config.yaml
dataset: "photos of plants and fungi (iNaturalist)"
horizontal_flip: true
vocab_size: 1482
text_encoder_norm: "layernorm"
text_encoder_mlp_ratio: 3
text_encoder_qk_norm: false
init: "torch_default"
lr: 0.0013
beta1: 0.9
steps: 6900
epochs: 19.5
lr_schedule: "wsd_sqrt"
final_lr_fraction: 0.05
warmup_steps: 340
Rows from block 6 of the image encoder of a small contrastive image-text model, named by matrix and row number. Rows with one number belong to one channel. Each number is 128 + 24 x the weight over its row's rms, rounded and kept within 0 to 255. All counts start at 0.
After each channel's rows are labels from the 100 images, of 14848, where the channel reaches its highest value: "place" is the part of the image that holds the peak. Only what is clearly more common there than usual is listed. The data: photos of plants and fungi (iNaturalist). In brackets: how many of the 100, against the usual share in percent.
# convs1: first pointwise conv (encoder.blocks.6.convs.1.weight, 640x320x1x1), inputs 0-79
# convs3: second pointwise conv (encoder.blocks.6.convs.3.weight, 640x640x1x1, transposed), outputs 0-91

convs1.601 [ 96 148 138 117 189 122 130 111 116 125 121 158 120 118 138  78  78 125 126 137  93 122  92  99  97 132  80 123 147 126 122 108 132 150 133 128 111 155 107 144 125 116 124 133 138 125 152 120 141 119 162 102 126 144 152 139 132 165 121  93  97 115 131 142 141 110 155 126 108 132 161 138 155 116 154 180 144 178 119  90]
convs3.601 [119 137 138 159 132 130 115 146 136 135 141 149 130  82 119 134 103 108 152 125 139 140 129 138 136 125 127 116 145  93 173 164 131 137 121 129 132 104 133 158 149 126 145 132 137  91  55 119 178 124 147 142 111  93 152 202  98 111  78 128 165 138 109 136 145 142 137  77 142 140 112 142 108  98 142 146 128 105 131 142 148 144 150  87 128 146 105 129 113  92 134 129]
place: bottom centre (27 vs 9.4)

convs1.66 [141  94 109 117 118 161 170 136 168 167 108 108  91 154 162 138 138 124 162 105 117 145 136 117 101 148 122 112 134 136 109 111 140 160 138 101 142 165 126 150 155 156 139 158  95 166 102 152 120  87 141 131 154 166 120 159 103 116  70 142 122  98 164 130  92 132 188  99 126 131 166 116 128 113 107 112  92 102 158 123]
convs3.66 [137 147  97 149 147 146 105 122 115  93 153 162 130 142  77 100 148 119 127  90 111 137 106 119 124  79 124 128 122 142  99 129 114 151 104 106 120 138 119 129 149 110 152 146 159 117 151 109 126 136 113 143 140 157 139 137 136 137 154 103 172 105 143 172 133 107 115  87 128 140 139 105 143 122 113 134 107 137 132  98 140 146 115 107 126 145 161 127 133 125 126 133]
place: bottom right (35 vs 14.1)

convs1.9 [143 151 107 163 166 174 122 187  96 130 128 136  77 133  95 112  93  93 132  96 159  85 133 123 137 114 128 140 145  95 161 151 140 138 109 157 126 122 125 128  94 131 131 133 154 167 127 159 131 131 115 106 117 142 115 115 125 151 132 146 133 111 100 134  88 165 108 183 189 120 125 137 123 129 140 120 160 110 157 100]
convs3.9 [144 136 109 109 113 122 142 133 107  84 150 111 118 130 120  98 116 152 119 143 128 109 139 134 130 175 132 113 127 147 126 112 148 128 120 107 115 108 111 127 120 151 137 139 140  48 153 130 133 124 140 165 101  72  95 102 157 151 121 127 102 129 112 147 126 120 137 147 128 115 104 108 107 105 117 130 109 100 146 171  87 126 110 175 130 148 119 153 125 135  94 113]
place: middle right (26 vs 9.4)

convs1.282 [117 148 118 123 155 124 138 126 133 131 119 124 105 181 154 138 129 149 123 118 134 161 148 160 119 123  81 139 126 132  99 108 114 148 127 124 178 116 144 115  78  77  99 136  97 122 152 118 151 101 151 122 141 145  63 127 107 116  83 147 127 132 103 183 147 114 116 118 130 108  99 116 182 147 136 128 159 132 150 138]
convs3.282 [158 129 105  77 114 104 153 134 147 130 158 104 137 131 181 103 145 116 100 109 125  62 114 130 110 120 158 104  90 119 110 144 138 153 157 128 137 115 108 135 130 155 172 132 127 145 161 125  98 148 133 144 132 134 133 123 118 146 176 145 127 169 159 107  79 125 114 128 117 127 152 105 155 114 149 148 139 108 135 126 136 164 121 161 137 128 154 135 128 128 139 102]
place: bottom centre (25 vs 9.4)

convs1.318 [103 169 112 111 131 121 129 134 114 171 129 134 131 120 143 145 149 117 158 118 105 128 125 103 119 128 105  98 123 147 102 115 119 105 154  91 137 106 151  86 141 163 119 154 116 125 135 151 126 155  75  84 124 156 126 144 102 145 114 123 100 145 136  73 142 158 102 147 167 159 128  88  98 167 113 137 106 154 110 131]
convs3.318 [112 113 123 112 137 119  93 126 162 122 115 141 148 120 114 126  72 131 144 154 136 108 123 117 167 134 139 143 103 121 153 122 140 100 167 112 169  77 109 155 133  89 134  81 134 174 113 163 136 109 124 146 176 123 153 102 143  96 101 173 109 112 101 116 146 116 105 125 105 141 159 175 132 189 119 101 129 110 161 121 146 143 137 106 120  89 149  68 112 158 116 131]
place: centre (25 vs 6.2)

convs1.341 [171 143 156 153 153 145 134 138 138 128 193 118 141 130 129 121 129 140 158 157 123 139 136 134 182 123 151  97  87 116 168 123 112  98 140 140 112 121 118 122 103 128  92 109  91 139 115 159  99 158 106  84 123 104 186 104 134 117 148 146 108 115 158 121 120 130 193 163 127 112 116 160 123 170 160 110 127  93 113 133]
convs3.341 [132 141 155 107 119 157 129 111 181 149 122 103 145 144 131 146 149 145 133 153 129 102 187  89 104 170 119 116 159 138  94 159 119 153 135 120 136 135  99 139  80 131 149  96 107 129 160 130 164 121 135 108 146 136 119 123 150 124 113 135 145 175 138 151 150 123 106  89 106 153 163 109 143  81 152 137  91 164 145 113 175 122 143 127 100 109 148 132 104 124 117 143]
place: middle right (30 vs 9.4); centre (26 vs 6.2)

convs1.284 [153  86 172 145 138 112 115 154 166  95 158 175 118 175 112 136 108  97 124 142 149 115 173 118  99  91 120 145 158 123 174 159 144 148 126 127 166 124 132 147 122 138 118 100 130 119 125 100 117 163 136 158 120 118 112 143  91 116 143 175 173 127 103 102 103 147 110 112 135 167  68 122 111 139 110 122 105 116 147  83]
convs3.284 [116 149 106 142 144  99 114 128 134 122 152 124 106 157 148 131 130 163 120  95  95 122 155 154 111  92 115 161 107 133 168 166 109 139 140 112 140 154 179 131  94 121 169 140 135 175 117 109 105 125 144 152 120 120 132 134 138 135 121 101 139 110 122 126 150 137  90  89 171 148 163 138 146  79 109 150 184 121 150  88  92 135 151  86  96 120 144 129 112 126 105 133]
place: middle right (29 vs 9.4)

convs1.125 [106 112 151 130 150 147 139  85 122  93  95 124  85 175 147 115  82 135 135 113 134 124 148  96 110 146 135 143 145 131 165 123  94 134 131 138 131 190 139 116 140  61 126 157 131 147 120 146 125 167 128 110 144 123 124 149 172 130 124 137 146 142 175 114 130 148 156 121 145  99 127 113 116 128 123 145 164 110  83 122]
convs3.125 [132 121  82 149 124  92 180 123  83 140 116 184 158  85 121 110 111 130 117 141 138 161 150  87 130  91 128 142 126 117  92 142 140 127  76 108 117 139 122 129 147 145 137 111 111 111 129  86 153  93 100 122 162  94  72 116 165 169 124 103 133 114 145 170  75 135 162 115 126 155 120 132 102  87 119 100 143  55 138 135 135 176 137 136 141 119  86 124 131 109 131 115]
place: bottom centre (33 vs 9.4)

convs1.156 [164 104 131 129 135 112 104 118 143 129 119 118 116 139 135 149 113 145 130 142 128 184 125 132 108 171 130 126  95 113  80  96 106 106 118 134 117 141 114 142 151 139 137 110 170 147 108 125  84 123 130 175 118 134 160 162 107  83 141 167  82 136 131 106 104 108 164 151 126 125 118  91 107 162 154 149 142 148 117 117]
convs3.156 [125 111 138 131 139 150 161 160 149 109 123 112 139 113 115 103 158 131 147 154 115 106 114 139 110 125 163 129 112 126 138  77 132 140 169 122 114 115 143 126 138 164 155 164 150 163 184 141 129 117  92 124 177 149 118 127 123 116 102 115 126 140 152 147 135 121 100 174 136 105 114  96 149 139  96 121 104 142 138 154 148 150 126 144 169 148 157 143 148 140 105 153]
place: bottom right (38 vs 14.1); middle right (27 vs 9.4)

convs1.323 [168  94  87 134 193 136 121  86 119 143 156  87 101 125 126 148 141 148 110 150 178 147 136 104 108  76 117 144 120 118 119 164 135 121  95 172  83 113 154 149 175 114 143 110  95 128 101 128 144 145 106 130 166 103 166 140 124 146 114  85 123 100 119 132 143 127 124 163 130 152 143 134 143 143 148 105 133 109 124 114]
convs3.323 [128 101 124 139 108 101 106 148 120 120 133 166 114 142 141 111 137 126 102 156  72 125 127 150 150 121 119 138 119 155 126 101 132 106 113 150 140 110 130 134 170 143  84 135 162 110 114 145 114  98 104 122 117  81 108 115 129 144 146 127 144  87 131 110  97 153 189 123 155 165  70  77 107 164  56 123 106 161 183 125  78 128 129 106 122 136 116 110 132 124 169 136]
place: centre (38 vs 6.2)

convs1.295 [144 148  98 131 119 137 108 179  99  81  82 115  91 134 150 139  90 130 123 139  81 127  96 147 180 119 116  88 123 158  93 126 110 113 145 120 139 133 136  94 142 128 111 153 144 128 120 164 100 141 168 109 159 139 114 139 134 160 181 136 107 162 158 165 139 129 129 117 171 150 134 135 105  98 135 131 104 129 102 122]
convs3.295 [145 143 177 161 167 161 110 141 158 142 123 171 104 115 127 119 115 160 146 141  99  99  65 149  97 130 152 122 134 163 145 152 128 122 162 140 167 108 122 161 162 110 115 145 127 138 144 138 128 125 119 115 126 188 163 122 107 104 125 102 131 119 151 111 122 120 143  84 183 111 150 146  92 117 102 111 116 180  99  98 148 115  95 124 135 110 143 114 109 125 130 123]
place: bottom right (37 vs 14.1)

convs1.160 [ 56  90  96 127 140 116 107 118 150 112 103 174 124 120 114 113 141 136 148  99 125 142 126 123 118 107 134 121 211 116 153 132 150 119 126 128 128 125 107  95  80 139 113 143 144 126 158 124 134 155 132 141 131 150  97 141 110  51 125 131 109 141  91 143 140 118 106 111 122 149 115 143 125 139 125 148 124 160 111 103]
convs3.160 [130 115 106 133 118 128 120 126 116 125 133  89 125 104 116 161 106 142 126 159 129 115 101 142 152 148 145 145 129 177 146 154  83 119 144 133 140 117 143 173 147 159 177 141 128 100 109 143 158 152 117 132 118 118 122 125 112  85 109  96 145 104 157 126 168 116 107 159 159 105  80 177 176 136 139 137 155 151 147 132 107 127 153 134 120 133 133 133 144 133 132 103]
place: centre (32 vs 6.2)

convs1.609 [110 175 115 141 126  95  99 121 153 164 167 159 175 129 157  95 165 114 140 140 143 150  92 120 121 154 116 113 169 149 114 105 137 112 148  91 110 100  94 115 152 108 143 117 115 129 174 150 111 122 108 134 166 123 151 116 137 108 110 124 162  92 129 103 155  96 148 100 127 117 161 170 111  95 122  96 111 139 119 149]
convs3.609 [124 139 117 169 185 142 177 119 162 124 118 118 125 155 172 144 144 125 135 128 159 162 158 142 114 154 119 142 115 165 141 157 140 168 132 120 143 160 121 150 136 159 157 127 156 152 140 167 131 149 164 174 154 146 152 142 126 159 120 158 134 168 125 116 142 147 120 142 192 160 143 125 103 134 190 116 102 125 139 155 146 126 135 131 134 123 152 151 156 166 136 153]
place: centre (37 vs 6.2)

convs1.560 [104 129 137 112 136 124 134 159 122 100 102 107 115 109 161 115 111  87 175 145 101 148 158 119 117 114 108 110 228 174 107  92 167 117 111 125 141 163 119 130 115 154 131  93 125 113 182 156 132  99 121 120 144 119 156 152 133 120 134  97 157 139 133 138 145 140 148 141  88 131 127 119 140 112 110 176 114 193 139 124]
convs3.560 [ 84  88 115  93 131 114 113 117 161 182 134  86 141 112 153 143 104 143 150 117 159 148 159 158  88 122 145  80 155  90 149 153 121 188 160  74 101 146 107 113 109 149 144 127  84 136 126 104  99 107 133  92 154 132 155 150 127 144 139 145 173 134 103 169 143 113 150  99 130 165  93 172 154 115 145 144  83 161 124 129 142 103 199 182  83 149 129 137 121 142 141 122]
place: middle right (29 vs 9.4)

convs1.20 [ 81 114 112 168 125 124 151 116 141 134  93 128 136 146 140 126 171 118 159 152 122 146 145  98 136  85 119 117 194 134 140 163 116 120 116 147 125 129 157 128 121 109 123 154 118 131 146 121 142 154 125  96 169 137 116  94 116 120 116 129 148 119 124 104 122  96 127  84 165 170  90 157 137 154 132 126 128 125 117 106]
convs3.20 [123 146 143 109 127 102 136 140 158  84 154 163 140  91 125  95 124 159 143 114 126 140 122 143 121 144 136 161 130 136 147 126 121 120 180 124 141  71 167 136 136 160 130  79  90 131 138 101 127  86 132 107 124 102 141 150 135 130  66 128 118  89 120 145 149 147  97 159 159  97 118 131 167 127 150 145 159 127 142  98  97 148 143 126 130 114 123 101  85 132 138 118]
place: centre (27 vs 6.2)

convs1.595 [129  75 147 112 124 113 118  92 117 134 158 149 148  88 127 157 212 180 141 119 164 145 120 127  87 138 134 142 107  97 159 116 111 127 122 147 117 159 156 158 131 120 123 120 133 123 116 123 117  93 126 132  67  86 135 142 117 140 126 128 115 123 122 130 142 147 150 122 183 156  81 137  98 126 147 135 150 132 112 111]
convs3.595 [133 203 126  91 184 138 124 144 148 130 128  93 115 144 120  91 129 144 121 123  94  94 141 137 125 148 118 117 175 140 138 106 113 124 124 133 116 118 102 143 116 103 120  97 161 127 169 147 159 112 132 130  92 118 154 115 146 121 121  94 173 179 126 145 117 133 108 112 102 145  93 138 147  98 162 143 147 144 131  98 162 123 174 111 109 149 123 125 121 113  76 112]
place: middle right (26 vs 9.4)

convs1.614 [141 123 156 112 141 122 131 142  97 113 151 108 121 113 127 133  95 105 125  98 120 122 125 148 153 140 111  85 166 161 137 168 124 169 111 111  89 114 126 117 126 114 106 166  96 124 115 134  99 127 191 124 179 107 128 130 135 159 155 140 154 139 107 150  93 117 165 127 145 118  69 159 112 101 155  94 105 153 123 124]
convs3.614 [ 83 132 128 123 125 147 124 122 108 125 144 157 160 111 123 144  96  74  94 135 120  90 117 148 137 135 159 112 134 136 180 138 112 116 112 105 106 162 121 141 128 141 105 121  82 128 108 134  97 121 120 171 140 142 165 154 110 120 130 126 119 104  71 129 120 106  80 120 125  97 160 127 136 137 109 176 130 105 121 148 140 143 110  97 120  58  94 145 159 130 103 127]
place: centre (32 vs 6.2)