{
  "encoder_arch": "xception",
  "model": "contrastive image-text model",
  "dataset": "photos of plants and fungi (iNaturalist)",
  "train_examples": 90422,
  "image_size": 64,
  "crop_scale_min": 1,
  "horizontal_flip": true,
  "tokenizer": "word",
  "vocab_size": 1482,
  "loss": "softmax",
  "embed_dim": 128,
  "encoder_norm": "batchnorm",
  "encoder_activation": "silu",
  "encoder_drop_path": 0.2,
  "encoder_depths": [2, 4, 4],
  "encoder_kernel_size": 3,
  "encoder_stem": "single",
  "encoder_widths": [160, 320, 640],
  "text_encoder_causal": false,
  "text_encoder_width": 128,
  "text_encoder_layers": 6,
  "text_encoder_norm": "layernorm",
  "text_encoder_norm_position": "pre",
  "text_encoder_activation": "gelu",
  "text_encoder_mlp_ratio": 3,
  "text_encoder_head_dim": 32,
  "text_encoder_fused_qkv": false,
  "text_encoder_bias": "all",
  "text_encoder_qk_norm": false,
  "text_encoder_parallel_block": false,
  "text_encoder_inner_norm": true,
  "text_encoder_positions": "learned",
  "init": "torch_default",
  "residual_init": "none",
  "optimizer": "adamw",
  "learning_rate": 0.0013,
  "beta1": 0.9,
  "beta2": 0.999,
  "eps": 1e-10,
  "max_grad_norm": 5.0,
  "max_steps": 6900,
  "batch_size": 256,
  "epochs": 19.5,
  "lr_schedule": "wsd_sqrt",
  "decay_fraction": 0.4,
  "final_lr_fraction": 0.05,
  "warmup_steps": 340,
  "weight_decay": 0.3
}
Rows from block 3 of the text encoder of a small contrastive image-text model, named by matrix and row number. Rows with one number belong to one neuron. Each number is 128 + 24 x the weight over its row's rms, rounded and kept within 0 to 255. All counts start at 0. Numbers have three digits each.
After each neuron's rows are labels from the 100 texts, of 14848, where the neuron reaches its highest value: "tokens" is the input token at the peak. Only what is clearly more common there than usual is listed. The data: photos of plants and fungi (iNaturalist).
# fc1: MLP up (text_encoder.blocks.3.mlp.fc1.weight, 384x128), inputs 0-127
# fc2: MLP down (text_encoder.blocks.3.mlp.fc2.weight, 128x384, transposed), outputs 0-127

fc1.169:128111146152103148096157138105106139145116142119123128146130129154092118109127152125067107133106095141068097128086127121099149130089127134136139124130131141144115174138134138117129141153108176134178132161081152151102099158131130115123081148108133125070125160107117103179113124130185089123154148175121149080116171132119099117132133170108143136165129126126123136173117147142149123121118
fc2.169:123114138139106133071131087118136105125137116073122130118153154122137138106150127148159125117106134123088127137119094125146135112117096111149141094103098131154048126146106123119139119163126131102100146134130112151173127156110126130143090113121173114111116110104138134163122159142152089122205126177158109099120136133128098135134146169149157189112144145142128105157082137125108115101157
tokens: ","; "order"; "("

fc1.51:122106114158119093134164133137105153127110120076143137122137115098119123134112111116111125161128101138084123151112122125093123099108154147123138136130114135146133112150186116094119118050125157158207145171094141144113091119138114149083134145138130113132143147142157125125129095128195113119166139155128106114139149151139125138118112129124116126175126084120155124176081135158141143132087
fc2.51:130133125119104129137088134119155104128124133108128146074118137161085168138145123116137090115092150162149122134111134100127125157161112141117107182167127162129102146130085127141139151191140113110106159141169122100128127155119161098139095125168124141122137133131113109139181179130108122118050104137100134140147113035119122102110122140124123105119131146140119129128154138109132133140107
tokens: "caryophyllales"

fc1.221:134120094132134140091115130121115137110104101123147129140109139095107121132128153109068129160135097147085129126120136166091118135172155153060146125092115105155137132166132146133104152078144168138182143182085141145136123114128104091125131134163127089108139110143129137162160118158160119070094174154110112109124111137127102158139114166131135107131135100128135121164099153125114138114128
fc2.221:110172130092117121181123111103146105117101124088132106137123145119172110159141127133132149088104179100108119104202143126120106135124110161112096131116131111104148134112118127102127155160122099123122152122098121153130162114136126113136125145095152135150149092148109125109121113086148121128173166112201102153134078118149125102158116118112112158093099170123132098131096168108140157136133
tokens: "<end>"; "class"

fc1.330:151073107102145105118133120169090171106146107142132132115063109145125172081134134137149109170131136139103122128109150140155155117192138128102118160129114106158096105146151144107092144139128171124133105175107143120136116178138096107085129161158130129130096126171140137141124139114119109112101130140097051126140108116112133160103152147138094110138146124117110145147097149140127128137135
fc2.330:136160167151134093176136143121133072133117167060120120108186135135145134152105122105155149095118106120143114121115142120110121131089125145127124147121105102169123142108141084146137125119109093142097208088113108115196114121108106120114149124123133109135164134096130122080141148119127115129160136182175150107120162146133140105160103131116126131138131145103154131131118102156129125112140
tokens: "caryophyllales"; "class"; "lecanorales"

fc1.370:163154146139095124205111162175150097131125124065122090129134089129101164120121130104092106131140122129111107128145127105139114117087128122110118180148117117135152144114127085089125181103105149135134140131128135115131109148099114103133123149118101136099151142136127112116172119157135131109142136136133135078158168117088135141183114122149118140132122111127136136163105154182186112156118
fc2.370:130128139128111155061112122132132148137140114200115127163068124122071131141139142116101088144163152127137117130119109112132135135146130110160139159165130161100161138140118138089128133165143149110093075149133142132092120119140168159169093113134121125112090142151133115177131112140164112122116108089067143152144153076123124125088165110107130129124154120150119138121128124129114122149103
tokens: "("; "order"

fc1.112:130115142136125101157129138193149160116133111077128103108130075130114186116134127102136116172170138144104143145155124119136097110135163134088122165170096144132146116156145113078141136092111148130135116158140129100134073111104131128118121147137133113134110122161129133098148102152153133097116125145088099111178152141117134174144117106150080109140119095142130145150079130158155109150097
fc2.112:122145096104104125185132143192123119117161098138128106112135091114151134136132114113114141166150124104099140158201106110175113120099140091087088102133162132101172110129160135097127129119121148114143142176107135176090137128123135136102133173086136160126128126140136113114152133117130163125127121106139138133177112109104125167141146088101077106130125126122135136156141153115168116149117
tokens: "ericales"; "asparagaceae"; "cactaceae"

fc1.217:134071139148142128109168138114097117141105144116124114128137120176127114133089109117134134167088089150123135144068128090080142127098153116131120122162107151140149144135208132118114109135131136162184141144084142153142118159136084142083123129114141122142128181142128092144093136109147114139114142153140133122143146123129141115124111126109111117179131126096144102144095149128164151155074
fc2.217:117183113104144092187138129145158170138113125152139149094105136102157159088127093134127128122121167113117139146164117126149097132145119147111148170102122116127088119118120124108128141094116144139108102134150124132088166150127168086094133131164138156110129093102157146103188175115097156136113115156115112106117111108124146127153138132127128090112052140120095144152165131118110121110139
tokens: "caryophyllales"; "typhina"

fc1.41:105106128108087105124126112148109132137141130135153146082127145181106145088143149131126078116128128130075089157119126151130130089088128148138104139157161120162085101124121122109136132131145174133122154148116149123126072158145154139118092145144126101073131152120158138134108142157190090099132123134087115115112153131139084124118161174155141130142126110126117153183109121136150098104140
fc2.41:104173092142125125160146087098126109131141126087123150130118182067117102130186119173130129107079113125109139130112117123135132132089089153154154139130144132128117139137100140143134111076093153112157127131122155173131134138128124104144100137133158132123198112118122124124152142094144141151147127135185134118105120090146098096120149182101186120123115160139131103141152122123143122114123
tokens: "("; "meadow"; "family"

fc1.49:129081112124135106108170127144121152135108135100132123106119118103126126120093106115140118178117106148100122170078115090108132111102158129132131127154095144154117127143194133095112118092112145161163133167089136145116114196138108141075109140144140131126134161131132100140127163118159106133148135173130094098157157089134129123112122129115103132189137119100140111158092154150150128132082
fc2.49:138121091081134095150119143163122132153112123142148125083085123109132174105108112103117096148152148147115153160130112108128132164165135137100142169135105135141074147146139107105118170112129150146111133172141116132118146150136132104089106135170117176099113121139128100111180172121087148127087112153096075129148126067112129134141147157125103099150106119119103113170131148138128110127115
tokens: "caryophyllales"

fc1.299:153149138114085140132147172114151151128077155109182162144155129110075120123082131053123090120120157133083106133144153130091092092106140159129138133156143136125153125107132126123165160134126136177143127120164121127108137138132144128126087159127115146112148153082108077099158122159131134125148124117107134096138140140107119122135085121155118133169101095111121116132127173169129146121119
fc2.299:110080155131141147068151106121077127113141132147110118121143132150145111097138145143144153143121116121098109131100122133143163117085133097161125083117123119129093117149153157141114106144130137118100124123095151128177095160133122153124115123093135109104122138106135133175048111125160069139191145162162116097112138178132111120124151147126133166153165128141125137132088115111125141102141
tokens: "("; "order"; "class"

fc1.83:148153134142114096180163174150121136139123139097132095133155103079126132147100127118064123138166103130092120134129111103113121101088153123107156120116108118137175144115167090101122138056120162150167145134075141158126107140124111124105140142104093130108134160105125105114157072139137145121132133135133130110131167153092129144172125134134132127132121106104145123180119138150176128143121
fc2.83:139138162143099142103095103117123122128114126126124133116087138155118180115143130133123080126093148126145131130100107109117114135186093145127137191121094154128089140136103125117118126223126123106096118141163131132128161107115139087141081121138134138117100101162147116154155203153130115130109110142126093153118139086126131115113145155142145140095100144137084130142137113108086122133129
tokens: "hedge"; "order"

fc1.304:139141116151128123149122149165140124134133115096128097149123128100116146135134153122079135126178075135083132145138104134123118113133138116085152124112122129134173146123125091091138162043146163130147135146078129162117127128094105091140113141123127113094123141139121112142186087157126133111105152138070122097123164154106108186176131142139140123123111107130148129160102139150134093143135
fc2.304:120148099075134126154104150142128131142122124206130125119088117146121119128121123110111124131143152118155134139159147103147163153132133132132103136174163142096171139105131140136116139165143119127082124129147137126105157179154143126137128132116113158118113145132105103150134132110084121147075119065091117173146100045137126094111152113102110108129134134110122129098178137101153148141107
tokens: "<end>"; "fabales"; "order"

fc1.315:129122158158130102149125138171142153112126104108144122104137060148118179125117125091128129187168141155108140145139122127126092116151180120079138149161089139132132122162155108080130135125125143129124118160147119110133084119108142128104126137131125099131099131142126135115149106151148119084093136146083123104173154145104141177134100109146087097142108074139133145152077131140136116137099
fc2.315:137164136118107131152138127180127105117159084163147119131119095133142119166111128121113126157151122118090153158187115136157112141103142098088113095143158134114173124139150132102135130158116145079133121173112130168063128133124142139108124172093133155117127109139118117123146115130128158104085123106127174130173129074093138158117142091115086079133125117135130125146136141096146092143116
tokens: "ericales"; "liliopsida"; "cactaceae"

fc1.121:147126144143122103144144163141088116139123134099128135139139130125116152131109150131076109122140083113088102118094124131105145087159158136122130143131135108161157134122129085093107146058132143169174165139063152137136126132127109102111136142119099105089135140142154126131146092152164122099082157128117096110097166138117113141141120155156154114138101111090133140194112133180134130138130
fc2.121:161173123119093136111097108120109076148119113082146116112131123105105167161122120130109062146132144117103127139152125119130116138154100144153110155106127134138123132130113110095134166231138136122140148157142103152114139080120124124137105124106099148116136119136121122135161129162155100095178131125160099143135139098111116137115122160170142159120115105120093088159087165126109114140129
tokens: "ericales"; "water"; "("; "magnoliopsida"

fc1.317:167143150143128130112126118128144100148103128092156121134115133119091117128076134131135117114103089152093139144096120130105156121075133121139183130149118128156145139129139078122155156116132133128108151127113094116140097196121096129132115120166104117099134171100112106162166109188119110094127134135110145075116177111097122148133132174166141137136159092120175100144111134147130098130133
fc2.317:122105127142129094178128139131134173112130136106146145116137144195152160069133113142150166086080117112141111133123129122136101086129107134084129170124126103144112108083124110095145110151137113162165129107139130109133140163107118105102143138141127104146115149108159141110116149136094173147088123127100124117101112191114133148157110126159138100096069129114145133148136100120121160167149
tokens: "("; "class"

fc1.362:163153138148104117187131164173119134112132119080120113136127076124100170079120141099091115131139130123106097126137143114143115099102133140105129159141125115140144148129144113085118172105080164140163122154118151125119112146108121089124118152118083136088139144121137123137178117141139139122159132139136110085148141137088125158184115131144112139127099100134131153175114170171181125144126
fc2.362:125107146122106161049100120118118122134122107171110119159088120120092138161136140124111081147174154137141129127128116135128134162188115115152128140130135164109141137151120143100116132189161133103089104153127127133122143091149158150168099106117141126124089123174137129169125105139164091111142120105082100177137148091129114132086155115108127134129168118149092133118116126120100117133125
tokens: "("; "papaveraceae"

fc1.255:155164118125119116208129161159141108117128133071118101125140091133109159118112114103107110137134127126126113115142145082140127117099137131113105167150128117122165148118151127111122178097082155136159150137123146124138110187115103083113132157107098149101164149118115099131173140125122127131133135131138102108152124089107135137186111131130107120143108114118140136152115174153206151139110
fc2.255:133115155137128142085119116110098123122122107165107119158069130140095169133158139124110100135140167155144135131114106137129117164207100126128143181099107154110108139152105136089115134171155116094088088143149136134146166098116143106146099113137148118142109104166144120152131146137139087124165128125125075174123142110112109136094146143130130142118157150163078126131116107124086109127121
tokens: ","; "amanitaceae"

fc1.308:159162130132098125155111155135153130142119150097113113135137105095107152116121146094082089122162123108124095102131149128127118104111143149141133171137133108154184154114121099120125168063086152151146155133125128089105109119133142120137134125129082122071136133128126132133187144156149129107111131138104139095118150078120144116190135128149136136123095106106147172161141145179169116115128
fc2.308:140075153159097148063094127113132103138156156130120128143154128190129124184131130135140124107124098134165096124108123135124130092138120112127083092150144124151138108114097124130132090178154106122138171119130110119137103070143121173154136112120111074148099146140158146152085140150168123108096107125105175152132135122146128129109118097159121148106163132113149130116112099125102137152143
tokens: "<end>"; "magnoliopsida"; "("

fc1.300:143148152163092097161130149153119094140115129085135080119172112142131133156105132115082119127132103113080113121118131102121118105074134149091129122146090104146153132144135086092116134099104130160177165154084127142133098135126126108094125151084107129099133150142136137118148116146175126116150153175148138110148152170128119145193109128138131147139092132128147137165090130159159123118128
fc2.300:155154111114111143097106109115123117156115115128137113147099146084104152147134140112111067122145154121113141144124101103129140138188086120164153136108118157128125173144118119096136164197160158125107116157153113156124162105149127099164069110123147154111103130169134093158181134146122133115156130099134092145138141067122119123116138152130146141108138121130102093141132169123125097124116
tokens: "caryophyllales"; "<end>"; "("

fc1.176:137162132128112120147153117174180111133126141111166129123114126132112131154106110117174117121095126145098145185155101100126092089102129134123146151159133161121171099114128103094181141115129117124139150124137099144065121141100130137117098158164133132143122154121125087096170139154133148123091096114122147129177162077124120163112102100156105106131134113112133086146090122146132100154110
fc2.176:099112122129173109131157109147113145149124131138127111138118118070146114077126115132158146146151139115112144134127112117128147097096142119184152126127135146101136106130175119121146114053139128168101082108104133103150108131139128160117132105126127123147145158120139124108094074132138111154210142098146062121121146200154119120119148125126129152145139096123141135134116110146152136113100
tokens: "("; "magnoliopsida"